Rows from block 2 of the audio encoder of a small encoder-decoder audio transcriber, named by matrix and row number. Rows with one number belong to one channel. Each number is 128 + 24 x the weight over its row's rms, rounded and kept within 0 to 255. All counts start at 0. After the name is the row's rms in percent of the matrix's.
After each channel's rows are labels from the 100 clips, of 14976, where the channel reaches its highest value: "responds to" is what is common among them. Only what is clearly more common there than usual is listed. The data: read English sentences (LibriTTS-R).
# convs1: first pointwise conv (encoder.blocks.2.convs.1.weight, 96x96x1), inputs 0-95
# convs3: second pointwise conv (encoder.blocks.2.convs.3.weight, 96x96x1, transposed), outputs 0-95

convs1.50 094 [121 137 158  76 106 118 125 148 119 129 132 106 150 133 156  92 145 162 162 144 127 136 136 139 104 122 163 148 155 106 121  96 163 109  88 117 129 131 142 126 136 104 117 103 147 166 121 158 135 132 127 111 131 174  82 124 125 183 126 115 161 148 137 141  99 177 124 119  88  95 131  92 133 106 130  86 148 124 118  95 121 152 161 164 124 120 189 152 128 164 130 119 136 138 119 176]
convs3.50 114 [ 42 149 124 150 113  91 157 160 103 120 120 108  85 103 149 152 143 119 126 149 151 123 129 152 110 119 147 112 173 156 107 134 120 172  85 131 143 144 110 165 105 142 130 145 144 147 137 150 137 116 130  94 137  98  79 160 131 152 150 133 147 139 158 157 116  52 137 145 114 109 115 116 130 105 147 118 120 126 152  93 142 132 131 128 142 130  81 153 117 123 131 124 117 151 112 157]
responds to: voice: female

convs1.8 097 [155 160 119 114 138 116 145 169 128 130  99 135 137 187 148 125  95 130 125 105  87 140 162 138 122 148 132 134 143 148 126 133 112 135  95  79 142 149 159  85 161 144 122  90 154 167 120 124 116  94 160 128 123 156 151 132 132 127 182 138 118 107 124 138 128 150  88 153 141 114 102 127 142  98 133 162 127 161  77 146 127 166 146 141 121 105 138 101 143 174 123 177  81 123 140 131]
convs3.8 083 [115 107 151 149 162 154 100 126 129 140 151 139 178 134 165 137 176 123 130 141 122 143 152 110 155 130 153 156  97 142 103 148 178 116 154 113 129 113 109 154  74 175  80 125  89 136  78 108 137 144 129 112 136 150 167 158 136  96 130  97 137 119  97 130 140 129 151 142 155 138 131 148  71 125 123 116 170 127 137 132 120 127 138 122 119 156 106  98 127 130 147 113 164 106 139  77]
responds to: the word "it"

convs1.30 095 [152 109 140 110  91 114 118 152 119  83 115 125 186 161 117  98 146 168 155  72 124 130 111 101 151 127 129 104  93 137 143 141 136 105 104  88 101 164 121 121 114 154 101 141 136 147 126  90 135 138 145 114 147 126 122 122 143 127 104 152 136 140 150 111 146 136  97 163 118 119  74 135 152 136  98 108 143 135 163 132  72 133 186 159 145 102 132 132 140  95  92 157 124 117 159 130]
convs3.30 099 [173 121 125  98 166 135  63 152 130 149 134 138 117 157 157 141 123 120 195 148 136  98 141 170 145 115 149 131  98 183 136 120 139 127 124 126 130 160 144 143 165 136 143 137 154 119  98  96 131 136 117 124  86  96  99 154 137 147 137 146 136 122 164 100 165 154 131 116 125 157 159 161  93 131 102 134 118 167 141 101 149 146 172 127 127 111 165 113 101 143 116 136 107 112 107 150]
responds to: the word "was"

convs1.54 100 [107 119 156 145 138 153 147  95 143 155 140 157 134 155 129 143 105 139 132 141 123 133 154 154 131  88 118 161 130 139  91  80 135 127 133 119 157 126 176  97 127  77 139 152 130 102  79 137 148 115 125 153 161  82 156 120 149 159 150  99 133  63 106 133 136 109 172 117 120 115 110 117 122  69 136  93 150 117 149 132 125 168 124 107 114 149 110 155 155 124 110 132 104 106  92 117]
convs3.54 107 [123 101 164 143  95 131 114 143  94 123 157  96  96 125 131 123 138 116 134 140 103 129 110 136 101 130 137 119 135 156 136 137 137 105 140 148 115 117 152 142 135 127 139 114  90 130 147 161 100  59 107 146 138 121 167 113 154 122 172 151 134  82 181 161 106 105 126 128  87 134 139 131 118 142 134 176 131 169 142 140 110 110 113 116 138 117 135 152 169 123  71 143 110  87 196 128]
responds to: voice: male

convs1.57 106 [117 131 133 122 102 140  86 109 175  85 115 126 117 140 107 134 154 169 132 116 149 129 148 134 148 122 112 105 146 137 136 166 141 134 130  96 149 101 116 110 141 107 148 125 136 148 118 129 175 139 119 139 105 155  83 108 144  74 115 115 128 112 131  77 127 138 140 115 133 102 171 118  97 141 118 194 153 131 147 116 140 131  73 166  86 108 131  97 104  87 170 118  86 125 136 126]
convs3.57 103 [130 184 143  93 160 112 123 154 209 118 117 120  97  94 156 127 147 119 154 127 106 121 135 183 109 139 140 131 141 145 144 154 145 114 130 124 145 116 150 154 156 135 126 130 148 160 143 145 140 152 127 133  95 149  98 129 138 123 151 157 129 116 123 114 142 110 118  92 127 121  90 100 152 141 102 125 122  70 141 168  97 155  89 102 153 108 119 169 126 167  90 120 142 161 104 123]
responds to: voice: male

convs1.51 096 [129 139 136 125 132  81 152 128 125 132 137 148 163 101 158 145 133  85 103 118 121 199 148 120 139 145 133 154 132 124 113 156  47 146  99 127 136 124  98 116 129 120 183 154 138 100 129 146 155 148 173 140 133 127  98 121 168 147 136 147 155 104 135 107 147 143 105 144 121  90 116 106 131 112 144 154 169  88 153 139 116 142 142 132 114 140 111 135 106 129 176 118 130 104 164  90]
convs3.51 111 [ 90 150 116 124 111 137 133 134 128 160  75 108 132 107 138 121 134 105 149 151 119 137  97  79 140 166 154 151 131 110 135 153 152 130 141 159 133 144 141 138 116 122 152 165 177 137 155 132  84 133 128 123 119 163 135 117 110 152 106  80 139 111 152  87 145  64 127 134 130 146 140 112 165 152 134 123 131 193 164 118 109  93  95 115 111 115 169  98 172 140 133 104 137 142 119 126]
responds to: voice: female

convs1.24 105 [142 128 145 133  85 128 138 120 131 144 163 156 168 127 152 135 135 179 116 182 127 128 152 161 132 115 168 126 112 157 148 148 116 125 136 108 114 118 152 149 116  45 126 139 103 118 145 118 122 120  82 127 141 130 135 128 120 122 130 156 134 107 111 103 184 113 105 119 129 164 134 150 113  99  96 138 166 128 134 108  90 120 133 142 107 108 133  97 122 159 132 127 114 156 121  45]
convs3.24 101 [114 158 140 155 164 111 155 143 103 122  86  92 128  76 119 128 149 121 107 146 145 117 127 100 115  80 133 156 105 147 131 126 140 128 137  61 101 129 131  96 114 129 143 118  81 122 122 175 155 108 154 140 155 102  97 123 120 121 119 114 115 155 130 147 145 148 131  93 129 136 159 168 139 130 130 121 162 143 143 103 104 100 142 135 133 132 144 160 113 130 141 112 150  44 133 176]
responds to: voice: male

convs1.62 093 [ 85  89 132 120 130 103 116 126 120  79  94 119 142 143 165 113 147 120 139 146 101 102 153 114  92 145 145 144 167 159 149 145 115 112 106 128 133 130 136 140  75 138 138 167 104 123  97  77 109 145 143 137  58 143 145 105 139 149 111 142 130 109 153 134 149 116 138 127  95 121 163 154 151 117 112  89 106 125  97 103 131 159 110 112  85 135 136 143 111 110 131 111 138 193 155 112]
convs3.62 091 [133 117 148 108 145 136  65 115 168 141 125 130  83 140 108 132 148 152 131  89  82 125 112  89 135 152 127 109 144 171 118  98 108 137 178 171 122 156 140 123 154  88 128 132 144 130 103 137 135 131 134  95 160  91 120 111 117 129 131 146 133 136 165 122 108  99  98 107 134 126  78 154 117 120 146  61 125 115 112 128 132  78 125 132 144 147 133 128 121 124  63 141 114 153 122 106]
responds to: the word "not"