config = dict(
    encoder_arch='quartznet',
    model='encoder-decoder audio transcriber',
    dataset='read English sentences (LibriTTS-R)',
    train_examples=15625,
    time_shift_ms=50,
    n_mels=64,
    hop_length=160,
    input='log_mel',
    spec_augment=True,
    win_length=400,
    tokenizer='char',
    vocab_size=32,
    encoder_norm='batchnorm',
    encoder_activation='silu',
    encoder_depths=[3, 3, 3, 3],
    encoder_kernel_size=11,
    encoder_stem='single',
    encoder_widths=[96, 112, 144, 176],
    fusion='prefix',
    label_smoothing=0.1,
    decoder_width=128,
    decoder_layers=12,
    decoder_norm='layernorm',
    decoder_norm_position='pre',
    decoder_activation='gelu',
    decoder_mlp_ratio=4,
    decoder_head_dim=16,
    decoder_fused_qkv=True,
    decoder_bias='all',
    decoder_qk_norm=False,
    decoder_layer_scale_init=0.1,
    decoder_parallel_block=False,
    decoder_dropout=0.05,
    decoder_inner_norm=False,
    decoder_positions='learned',
    decoder_prefix_bidirectional=True,
    decoder_connector='linear',
    decoder_tie_embeddings=True,
    init='trunc_normal_002',
    residual_init='none',
    optimizer='soap',
    beta2=0.999,
    learning_rate=0.0023,
    beta1=0.9,
    shampoo_beta=0.999,
    eps=1e-08,
    precondition_frequency=20,
    max_precond_dim=1024,
    one_sided=False,
    adamw_lr_other_params=0.0009,
    max_grad_norm=5.0,
    max_steps=6600,
    batch_size=128,
    epochs=54.1,
    lr_schedule='cosine_restarts',
    final_lr_fraction=0,
    warmup_steps=1320,
    weight_decay=0.1,
    adamw_weight_decay_other_params=0,
)
Rows from block 7 of the audio encoder of a small encoder-decoder audio transcriber, named by matrix and row number. Rows with one number belong to one channel. Each number is 128 + 32 x the weight over its row's rms, rounded and kept within 0 to 255. All counts start at 0. Numbers have three digits each.
After each channel's rows are labels from the 100 clips, of 14976, where the channel reaches its highest value: "loudest" is the band of the loudest frequency at the time of the peak. Only what is clearly more common there than usual is listed. The data: read English sentences (LibriTTS-R). In brackets: how many of the 100.
# convs1: first pointwise conv (encoder.blocks.7.convs.1.weight, 144x144x1), inputs 0-143
# convs3: second pointwise conv (encoder.blocks.7.convs.3.weight, 144x144x1, transposed), outputs 0-143

convs1.4:158155135189102124089108110060151104140050093189082155118113166132114137187117140108132147124088121094127095161147142111066167110130148115068120205126147094135105072122111075135133086089201103123158078141072155177150126123198148100102116114127133147070150161187145111147168141102132064108113120061105170120157100185113154174083147095133120130142105142066097139121161123142078138164124147090118151154115149164154130129093111146164159
convs3.4:179160089162141176164168122207108200120167120099148102126158102112141185116139159056102152143156129091072110104130148195152107139119150107133171179110119142163150095127104079221190085154117179177102135065090159155132085120137199133143099126132108101129129134127090127147140167159118110103085116087155107124132101078107132138099118170176135134129181196118134077153119124106187139156163159085134128135164135138149087140121119134178115
loudest: 4000 to 8000 Hz (51)

convs1.99:114117093118116090160125151130110134140133136131208141100110125128094150137103079098081152196097144081143146164144121114140162140128147120179143140167136089083179116122140140164154173127152113147071113138163137129123104121057104146146092038087156122148160104094108116075140176173157197074146127141165114126185159208187092144172118152112131086239134163135156115118111104122080137105163108128108183101173113122126087136129145084118167
convs3.99:068150135151160107155120153080114125172208133097102187155164176116116044131122141036105105181106134106176146084115135107168093143088168143185150130166165169123110170118129165173084159137121181108060149115154088138094123178153141127201111144114108134102155105082108132131107129125097167092136128085080158114188135122173165149183084141093117138141149064141165099119119133107163123136069074132111128137080120132151138122112156114140137
loudest: 4000 to 8000 Hz (29)

convs1.58:136086106132187132129141125104139136151129116130073099136151083168115126136171149128147106156110148056103168136148134103043143155145158126059160169132121198132154099164136149151056122113131189106151115160153136088124149164150118145135155122101075125115146156152117073147121074105181187138166117083141117158137075132149074110086136100144191155127106161162135145126068126120127071141136069138104060182059104166116125114163129079180178
convs3.58:107159127057173121122123148090067134113111134106161173119110142095121142146104142143163165145093121141104112126115120099136159089171130020128151115116087158133121072141175086110153070119102131125125111123086112058092107074046096098132145140061110115125080115097129094111135113137137115075148116198127116160128146096170165171100122049072177138121131161117096156158142138108112122153120116151124122137152119072104156088055084047136148
loudest: 500 to 1000 Hz (33)

convs1.69:082158116066078098112139108118199126158137126093113159174109129059136137128165106186120144138114156096071082077159151141137088109112112084100129091075129121116074133111149144122102049111174147136122091184095185144055147110156133121064093160114125056182109124135078142137100082147076136105133067091120121177127125141127125167093122142176126154100155093153131123169173129147132161097115088198157138126126108113149093131162139172146180
convs3.69:155109085115117185172117141085100210101180128213100101154062103163096135106118101162156083101135141141157184130123125095123153157156134118095142124132158135132143159162080083091106103145129118128087098172101072107187162187115135134109125132170181199101129153173170162114125140131107135151120131117079145131123073111049157162161137143175084147077161145143124098130161112120128160185131103111142135157164058093144152125058147104096120
loudest: 1000 to 2000 Hz (37)

convs1.27:201067161184165076126116099113110173153143130165094148160066108083071151152138164103161121120131117161080113118156120107159158170124152114128077115157146130127130090089156172152044139132104148098092108118158111154124138189160105113165140140168145143152110148188090125056114125139171129135091149112135151185092111049091110154135163103164143136109103135055096114146082132126121076073154148129142147144125083186074096123148111109072167
convs3.27:067074091151119138153084135114146129120172105122063118125075118121144136130154109161193121148099150087189134129173141123159124096154174142149199095175059125152107149108131051110145117144110145132095088128090077137161141107170135094148166145119123118164062121098152115187128121104105133082192134128119068092111140111125077105119123191096099116097172173087107155138130147097206156068132073144100108169142137150147209111135122119163125
loudest: 250 to 500 Hz (31)

convs1.81:057111111143073076129089087110142115129107083135085134119140151161125111112161068144104149091169156183139152129103139158040135122090127105129152127132135099048115102124098139111130141126083111226172021133109133144130143115126084162165154128207119102140066159120077101138138106119124141099084126145146140121107140210095144087092098109156159151134107101114122117096144103166147179177122148127112142152094146109103147098170098169189117
convs3.81:106152139147147136132105160140059187146109143122113107130115149083135089110113148186157117126126124196126151142171125134151149163200109123141152088130200194110122132127089064113128137144097093037124123186122184152128147195082093157143133120054131077110096143142131112183116140149179122080108148163086091169128149118113124188171130126078070101139140171086139106094132116098137108137165117165079129097081154103160182141114115099072127
loudest: 500 to 1000 Hz (38)

convs1.92:152151116098061064119112150120140054182100130184116083097140113095096114155115124118127155114114185131123169115074086140138173121168101146064148142160192101098115044171148166172164059144121140170126158163132112152168191136162079084124131154092126134121174125134118146120117066126123127114117105073125178141125147244107154157150117128110113129101098090121167123151084121135095130130160148176150109153104109139104189144117138160126165
convs3.92:062090093126056161096098134110110084134127116155125142118126080120102118132116115090158147160140154150119118181117102072083135131069070132144154163087132118078096103103143074138191102087152090134157144098143133156127190120111099085110164166104055143125105071178141086081119128152132130106121099133130152151119158129138102145106159090149134101131069080147118162127174096112107093142088213138118137112101182023114106186095154124173146
loudest: 500 to 1000 Hz (36); 250 to 500 Hz (35)

convs1.132:129151153080139141169164127149075125150062130100133076105083162113117050196109143132097098146178113149099152154137106132150142129169113160000142126160151123101098093130116101142114140114116099140082146152112110172140143153178109112138111165132078122110112107106131147127151081117118158141098091164101141081133128184103114104100110175107137159123111132058120198139165189131135130075131081147136139089155132214167119092079154158115108
convs3.132:157184174113144113103162112099144107080154120158089045115065081148099087160175148098101121073047133166089134185162128131125156152112102129240134102123129140146087157103169113126101126122072103073120094048151106122060184096144122134139127111127151086096113113133123114139125085147148124121106133151095152113096170112123123117052163135097121180150107085116096094152136081117168160173117139107137124115098137100133094171077138105124146
loudest: 4000 to 8000 Hz (36)

convs1.1:128177113215149111146116142162161123137156118111102041132102134157103150112122075181110123144132086133114177138154142117095139060153121128119120112126162112132070104149154098165093113093136135098141117125156121117164125033116171179100160163110143156201133107106158126186132136205079154184145123125153179104128139146088151110138093059113160145113180122096131130084069113133087157112228114065109146123118121133100135133086124148163130
convs3.1:155158116117110130114104161136075146089166128128148137144083139103129098194116123145121106152093113121147112121189142110130115144124123139112027174042131189129147110072105092097091127097094114133126107163136145052121187075157095115122141153135065143114194142171135083136120150103111164143133116118117125113128175121136134111155220144165123115105144145112139142118069128139119117120141099121120134189185155094114196106030132092211122
loudest: 250 to 500 Hz (45)

convs1.86:130124179043148121145106101137137139122144118197093113080099136141146140153028148126169097130120151138071132091132138114066075126068158136053115151092147193099117174088117151126127104089145045111192119131094156162095159130158138125166128127128149100145139132126086165133130136172195082163152161146145075111132084118056172113145101095137092106129105144146113208166104097102148125126150089158149116116114106081128176138159129137161121
convs3.86:120139154135104111080106119165198114170131100130156184126104125086080153108128087154058108122132137155101101127135144112126059149072160128168163122165141164130101028129186115093113064122153154094085129127099109118141132078094127082154146091129093132134133128069116172109135076128151123153118121098143161109110142114174086112119107145067085055121118169104140140096101081102094148114138084169135098179172095178082128071071142152180131
loudest: 500 to 1000 Hz (30)

convs1.95:090093178107117122137130174157132105155137153138072108177155170105094149130144130163148092191148155166101055158110156115137161136128057149134154152140067146159141151208133158157087136143185126139145100163101071185123160108117112159108124133142037121143075107090119105131116175074147235113125159120144123148128148080058104141145114143148070165126111165140145146134162109174091109184115145101178116137115117086108153142172134131108123
convs3.95:166084154121167108191125140092171134145122084044163139122142122041145164056140131155086141126137068127130067106152167125130128121111119152136114167085111081082139126117133170119155112112166152091092137130183175165109141126145147121088158143185083127140068160208121154169130188115159180135144100142057174086146188182167099148082096092117098142143167154120146133146129108111159134124123121145140092127158179145143129131203118134118115
loudest: 500 to 1000 Hz (25)

convs1.114:136106184168135181107157118052141059155128153185111183102160137131134136099123144120064117180103192137074126117128134131150123106157167123143160125111137106160101172068091136142157115081130079175146156143126050083115116088130125111166122118138207101140140117128124130086166163147104110102219131162139146193128090114143101187121146131079101109137209074178163113120097154126112150123104148150149188128130189127132099117121107144114164
convs3.114:106153127116153192155145194098106168124179156097159178137094087145082153140113170114136146126114116114102157177126164161199115139095175094160103175134130103164164180133124136148144166162104144138185091183086190097158137133138062079132142116169142229177093110135130177131115118139153157109159187116162152148115165082091137129134147104117116145137112089155160137149121167112078117140114127158159146164097154154151089119161142219185126
loudest: 4000 to 8000 Hz (34)