python train.py --hop_length=160 --decoder_layer_scale_init=0.1 --eps=1e-08 --max_precond_dim=1024 --adamw_lr_other_params=0.0009 --max_steps=6600
Rows from block 9 of the text decoder of a small encoder-decoder audio transcriber, named by matrix and row number. Rows with one number belong to one neuron. Each number is 50 + 12 x the weight over its row's rms, rounded and kept within 0 to 99. All counts start at 0.
Before each neuron's rows are labels from the 100 texts, of 14976, where the neuron reaches its highest value: "fires on" is the input token at the peak. Only what is clearly more common there than usual is listed. The data: read English sentences (LibriTTS-R).
# fc1: MLP up (decoder.blocks.9.mlp.fc1.weight, 512x128), inputs 0-63
# fc2: MLP down (decoder.blocks.9.mlp.fc2.weight, 128x512, transposed), outputs 0-63

fires on: "l"; "i"
fc1.141:68 38 52 72 52 61 35 72 38 41 46 42 47 44 50 68 60 76 37 40 61 50 38 59 66 64 55 71 35 64 53 52 50 68 59 54 58 48 52 42 58 70 41 83 50 50 62 52 63 63 37 44 44 82 47 31 47 65 52 42 40 57 55 37
fc2.141:54 41 32 38 69 38 58 56 62 33 49 50 49 53 55 62 47 61 54 68 38 53 48 72 34 40 52 46 62 62 30 56 47 35 45 48 44 44 64 55 61 49 42 47 67 41 65 82 56 57 58 39 53 52 55 44 48 60 43 45 60 69 59 47

fires on: "b"; "g"; "w"; "p"
fc1.345:46 30 41 40 67 48 50 35 48 53 52 49 64 43 63 54 71 42 71 61 41 52 56 39 57 59 62 55 53 40 85 66 50 44 43 33 52 42 47 55 39 35 66 65 46 35 49 25 60 53 48 60 45 49 48 36 36 49 53 49 59 54 64 52
fc2.345:64 58 54 34 39 40 44 56 66 29 60 48 62 51 58 71 44 35 35 56 46 49 55 51 39 38 45 45 54 70 60 30 63 42 63 51 71 39 62 63 59 60 76 19 43 58 48 63 35 54 59 15 49 45 66 66 49 57 43 39 45 64 57 38

fires on: "l"; "g"
fc1.127:61 35 48 56 55 48 47 43 36 58 34 78 61 44 43 62 62 61 51 37 64 38 59 37 46 42 52 18 39 73 44 62 61 74 50 41 57 63 37 44 68 45 59 39 59 55 64 50 52 47 44 33 43 48 44 42 57 62 65 25 49 39 35 64
fc2.127:36 57 65 68 45 53 53 69 59 57 53 32 33 66 62 46 68 44 37 59 46 65 45 55 40 41 54 76 36 38 62 58 53 38 53 54 48 29 46 58 35 61 54 37 46 31 37 36 54 54 73 66 60 53 51 42 63 58 38 63 42 61 59 47

fires on: "l"
fc1.51:54 53 74 36 64 31 49 51 59 39 55 44 59 46 22 57 47 64 61 53 29 36 46 53 62 41 69 39 43 36 35 59 45 54 64 61 43 65 42 50 51 62 67 68 57 55 67 65 63 45 48 42 28 48 53 50 64 45 51 38 48 11 55 47
fc2.51:58 66 32 46 48 47 45 35 43 46 60 45 58 50 67 36 44 54 34 46 69 25 66 24 56 55 47 54 36 54 77 60 46 49 33 54 37 40 24 38 42 41 64 63 42 46 56 48 67 54 51 60 59 50 57 49 47 58 49 61 54 80 39 57

fires on: "y"; "i"; "e"; "o"
fc1.475:52 37 52 60 57 30 65 44 55 61 51 49 67 64 61 49 72 52 74 32 74 61 35 53 45 48 65 30 56 55 59 63 36 62 35 59 55 45 50 50 35 38 41 42 32 48 57 65 45 49 65 48 46 63 40 70 58 46 42 26 60 44 38 52
fc2.475:64 39 38 50 38 45 25 52 37 39 64 50 50 51 63 70 45 45 46 73 48 34 58 45 49 53 48 47 52 34 53 46 39 46 38 48 63 57 46 25 61 43 49 55 51 73 42 25 48 51 48 22 48 62 53 51 65 39 54 60 28 40 50 64

fires on: "b"; "s"; "d"
fc1.290:57 62 71 37 59 53 54 45 38 60 38 47 43 40 34 43 40 47 64 33 60 59 71 61 58 61 51 57 29 32 43 51 51 23 69 61 38 36 46 45 57 46 68 52 54 55 39 42 38 46 87 45 38 48 61 52 55 26 43 33 53 35 59 55
fc2.290:50 43 35 70 46 63 55 46 41 60 47 67 67 74 61 45 54 72 32 49 41 57 33 55 54 55 50 52 65 45 54 53 61 56 55 27 57 44 40 39 44 44 39 46 27 26 62 43 68 45 20 48 63 52 62 34 58 49 54 57 37 61 32 55

fires on: "y"; "t"
fc1.328:71 49 69 44 37 43 62 37 68 48 42 29 65 50 43 61 47 38 49 55 47 68 54 35 65 57 39 28 60 53 37 40 27 43 47 48 54 47 47 54 47 28 46 56 62 32 55 58 49 53 34 39 52 91 33 62 47 71 49 49 48 56 63 49
fc2.328:45 57 37 44 54 63 17 53 40 52 64 65 72 49 69 42 59 57 37 55 44 35 69 55 30 63 49 44 47 45 62 28 61 29 37 42 57 46 49 51 42 42 45 46 47 57 46 28 45 34 64 65 65 46 71 51 64 31 53 53 37 60 41 54

fires on: "l"; "u"; "w"
fc1.338:59 39 50 56 71 51 45 55 70 44 59 54 45 55 66 67 64 42 33 76 46 47 57 52 61 57 50 38 40 32 33 61 57 79 39 32 60 55 53 56 70 61 39 63 51 40 66 44 33 52 65 56 49 64 40 50 33 33 45 67 53 45 46 48
fc2.338:45 52 53 45 34 28 26 29 45 50 33 63 44 50 29 53 55 68 51 44 41 31 59 44 48 51 54 58 14 52 57 58 50 46 56 52 38 37 48 52 53 35 44 52 43 38 48 71 59 56 53 61 57 55 78 49 52 70 67 61 48 71 62 38

fires on: "l"; "g"; "u"; "m"
fc1.70:50 72 34 67 60 60 37 62 57 39 48 51 62 43 45 58 71 61 45 55 59 63 25 40 59 49 54 45 46 65 67 52 46 70 72 55 55 68 68 39 48 40 60 52 62 65 54 70 44 60 56 46 77 55 67 46 30 66 45 50 84 70 36 63
fc2.70:53 45 55 45 31 34 49 53 42 41 59 40 44 66 61 43 39 42 36 37 38 37 62 35 55 42 22 50 38 46 26 59 64 61 49 59 51 51 67 66 48 32 53 68 33 60 44 74 70 46 79 53 58 48 48 71 85 30 54 61 40 42 56 38

fires on: "l"; "s"; "h"; "d"
fc1.82:47 60 31 33 77 58 57 57 46 48 85 44 47 56 77 61 41 38 37 41 43 42 61 63 49 74 43 45 53 44 29 47 52 63 54 65 49 38 62 47 64 32 47 53 48 34 62 64 58 65 38 51 36 43 60 60 72 40 65 56 63 49 52 19
fc2.82:68 61 57 62 41 66 74 40 40 70 29 52 37 34 46 55 49 49 55 70 49 55 40 55 59 35 52 40 36 52 56 54 66 59 46 69 25 70 28 66 62 47 40 36 31 46 52 40 48 54 25 46 62 52 50 63 46 39 57 65 54 61 56 53