config = dict(
    model='encoder-decoder audio transcriber',
    dataset='read English sentences (LibriTTS-R)',
    train_examples=15625,
    time_shift_ms=50,
    n_mels=64,
    hop_length=160,
    input='log_mel',
    spec_augment=True,
    win_length=400,
    tokenizer='char',
    vocab_size=32,
    encoder_arch='quartznet',
    encoder_norm='batchnorm',
    encoder_activation='silu',
    encoder_depths=[3, 3, 3, 3],
    encoder_kernel_size=11,
    encoder_stem='single',
    encoder_widths=[96, 112, 144, 176],
    fusion='prefix',
    label_smoothing=0.1,
    decoder_width=128,
    decoder_layers=12,
    decoder_norm='layernorm',
    decoder_norm_position='pre',
    decoder_activation='gelu',
    decoder_mlp_ratio=4,
    decoder_head_dim=16,
    decoder_fused_qkv=True,
    decoder_bias='all',
    decoder_qk_norm=False,
    decoder_layer_scale_init=0.1,
    decoder_parallel_block=False,
    decoder_dropout=0.05,
    decoder_inner_norm=False,
    decoder_positions='learned',
    decoder_prefix_bidirectional=True,
    decoder_connector='linear',
    decoder_tie_embeddings=True,
    init='trunc_normal_002',
    residual_init='none',
    optimizer='soap',
    beta2=0.999,
    learning_rate=0.0023,
    beta1=0.9,
    shampoo_beta=0.999,
    eps=1e-08,
    precondition_frequency=20,
    max_precond_dim=1024,
    one_sided=False,
    adamw_lr_other_params=0.0009,
    max_grad_norm=5.0,
    max_steps=6600,
    batch_size=128,
    epochs=54.1,
    lr_schedule='cosine_restarts',
    final_lr_fraction=0,
    warmup_steps=1320,
    weight_decay=0.1,
    adamw_weight_decay_other_params=0,
)
Rows from block 9 of the audio encoder, named by matrix and row number. Each number is 50 + 15 x the weight over its row's rms, rounded and kept within 0 to 99. All counts start at 0. After the name is the row's rms in percent of the matrix's.
# short0: shortcut pointwise conv (encoder.blocks.9.short.0.weight, 176x144x1), inputs 0-143
short0.56 093:66 46 72 66 54 47 37 67 62 37 67 47 58 49 38 60 65 75 51 56 33 49 47 39 60 39 57 64 36 69 79 47 55 46 45 57 59 67 80 46 21 28 56 36 29 54 66 46 61 51 52 47 45 58 40 49 41 38 57 29 54 55 39 14 59 67 79 42 00 56 27 56 53 63 37 60 55 60 55 34 10 47 28 31 33 50 36 55 43 51 43 73 54 55 25 40 58 47 50 55 44 22 48 35 63 53 78 56 60 31 35 28 39 53 61 57 72 52 44 52 40 60 50 38 72 61 80 36 47 18 38 46 33 42 44 42 57 44 76 50 36 51 60 47
short0.57 103:51 83 73 34 63 29 43 43 14 69 37 40 38 42 75 63 44 57 36 59 46 60 61 38 54 42 48 65 48 35 53 45 72 55 60 47 60 61 48 11 44 41 52 52 43 61 58 49 67 66 37 41 59 60 67 44 24 05 43 29 38 44 39 82 40 48 28 30 59 20 47 38 41 53 45 32 57 66 46 46 39 34 64 61 50 79 59 55 36 57 48 54 68 54 35 31 47 29 24 37 49 26 57 73 56 65 52 53 52 54 41 36 29 41 56 59 76 53 58 73 50 45 54 43 29 42 75 24 44 36 52 24 42 28 29 41 15 25 67 47 55 38 55 39
short0.58 091:59 63 44 59 20 44 34 50 57 63 32 30 48 44 40 35 52 29 44 53 65 53 34 53 40 53 66 64 43 66 20 61 99 61 51 57 51 21 45 43 49 75 56 22 51 36 41 50 20 67 65 33 55 75 53 45 46 21 67 41 37 54 71 62 52 50 57 62 42 52 40 54 56 61 54 60 53 45 59 57 51 45 37 57 57 62 44 57 43 51 66 47 53 24 33 59 99 65 60 29 72 56 44 53 27 58 37 51 45 67 37 31 60 11 65 32 41 25 75 64 34 57 20 43 55 54 69 44 51 40 50 61 43 38 58 42 50 43 32 63 29 33 23 53
short0.59 089:64 46 65 32 30 64 34 40 53 52 13 35 54 78 60 40 44 65 27 71 38 48 36 40 32 31 70 39 57 75 50 83 46 42 56 56 63 50 57 23 54 49 43 78 40 26 39 74 50 55 40 62 32 21 76 74 38 58 18 38 62 65 30 37 64 40 53 41 59 30 58 39 51 47 31 57 50 63 40 64 27 45 55 70 48 55 52 42 08 80 43 59 46 49 60 32 66 49 68 54 32 37 37 62 44 50 52 89 42 52 32 33 61 49 45 29 45 47 60 49 38 47 50 77 23 54 52 49 64 30 42 58 40 43 32 58 67 52 68 39 39 44 41 25
short0.60 099:76 50 49 49 24 51 53 81 34 27 56 64 47 47 50 59 40 52 33 49 61 36 58 48 74 53 47 41 54 60 75 33 46 42 46 39 45 15 64 64 80 43 78 52 71 56 42 29 37 21 65 44 48 47 60 74 48 77 72 72 53 43 60 34 48 56 77 60 39 46 52 57 51 50 51 20 39 42 46 84 30 46 57 38 63 60 55 88 32 29 60 65 52 50 32 46 35 44 46 50 53 62 52 42 31 29 37 44 27 41 19 48 46 45 59 82 70 61 38 45 54 77 54 50 40 73 51 34 46 57 40 71 47 42 44 43 30 31 67 44 55 15 27 28
short0.61 083:60 48 51 52 52 54 46 62 48 50 52 36 21 45 72 29 60 48 15 53 15 56 52 30 26 28 46 30 51 48 24 36 53 44 37 84 51 63 40 21 63 44 52 58 59 41 51 38 49 64 46 42 71 65 50 62 43 28 25 41 47 67 38 54 65 67 53 38 38 58 27 37 68 45 53 56 71 47 64 53 51 44 60 32 43 55 25 46 45 59 31 49 79 42 73 44 66 21 35 35 26 34 28 40 57 56 46 41 54 54 41 51 50 63 48 52 43 25 15 39 35 36 64 99 64 32 67 57 38 64 44 45 52 39 52 58 59 36 83 50 58 55 47 45
short0.62 107:62 40 60 39 45 25 41 60 52 62 60 58 35 48 82 40 65 45 60 15 40 56 73 41 35 86 36 41 57 42 53 39 44 20 15 45 50 24 48 57 80 42 29 48 70 51 84 78 56 35 39 44 21 42 20 35 45 43 60 60 66 52 82 54 49 27 39 54 69 47 58 39 44 35 42 47 50 48 37 36 37 57 55 70 43 67 51 52 66 47 54 55 62 46 44 31 64 58 39 41 42 42 64 36 72 46 56 12 47 63 61 45 74 44 53 53 28 53 65 55 32 47 53 25 60 42 21 58 33 57 34 80 62 74 40 52 18 38 38 53 34 53 47 52
short0.63 084:34 59 43 40 50 56 61 53 50 55 68 53 53 45 58 58 54 60 34 46 54 56 57 77 55 60 66 36 38 55 47 38 67 43 59 45 46 61 58 50 63 61 58 31 51 52 54 61 27 37 68 65 63 47 41 32 65 43 56 51 58 24 43 30 59 42 54 29 71 66 51 57 60 52 50 52 63 58 57 18 54 29 54 55 58 00 54 35 53 61 01 36 51 53 46 49 58 66 58 41 70 63 93 52 36 59 68 47 33 58 51 76 36 64 75 59 42 52 46 59 42 42 63 43 57 25 65 63 48 44 53 23 73 52 45 66 40 85 47 56 00 68 45 51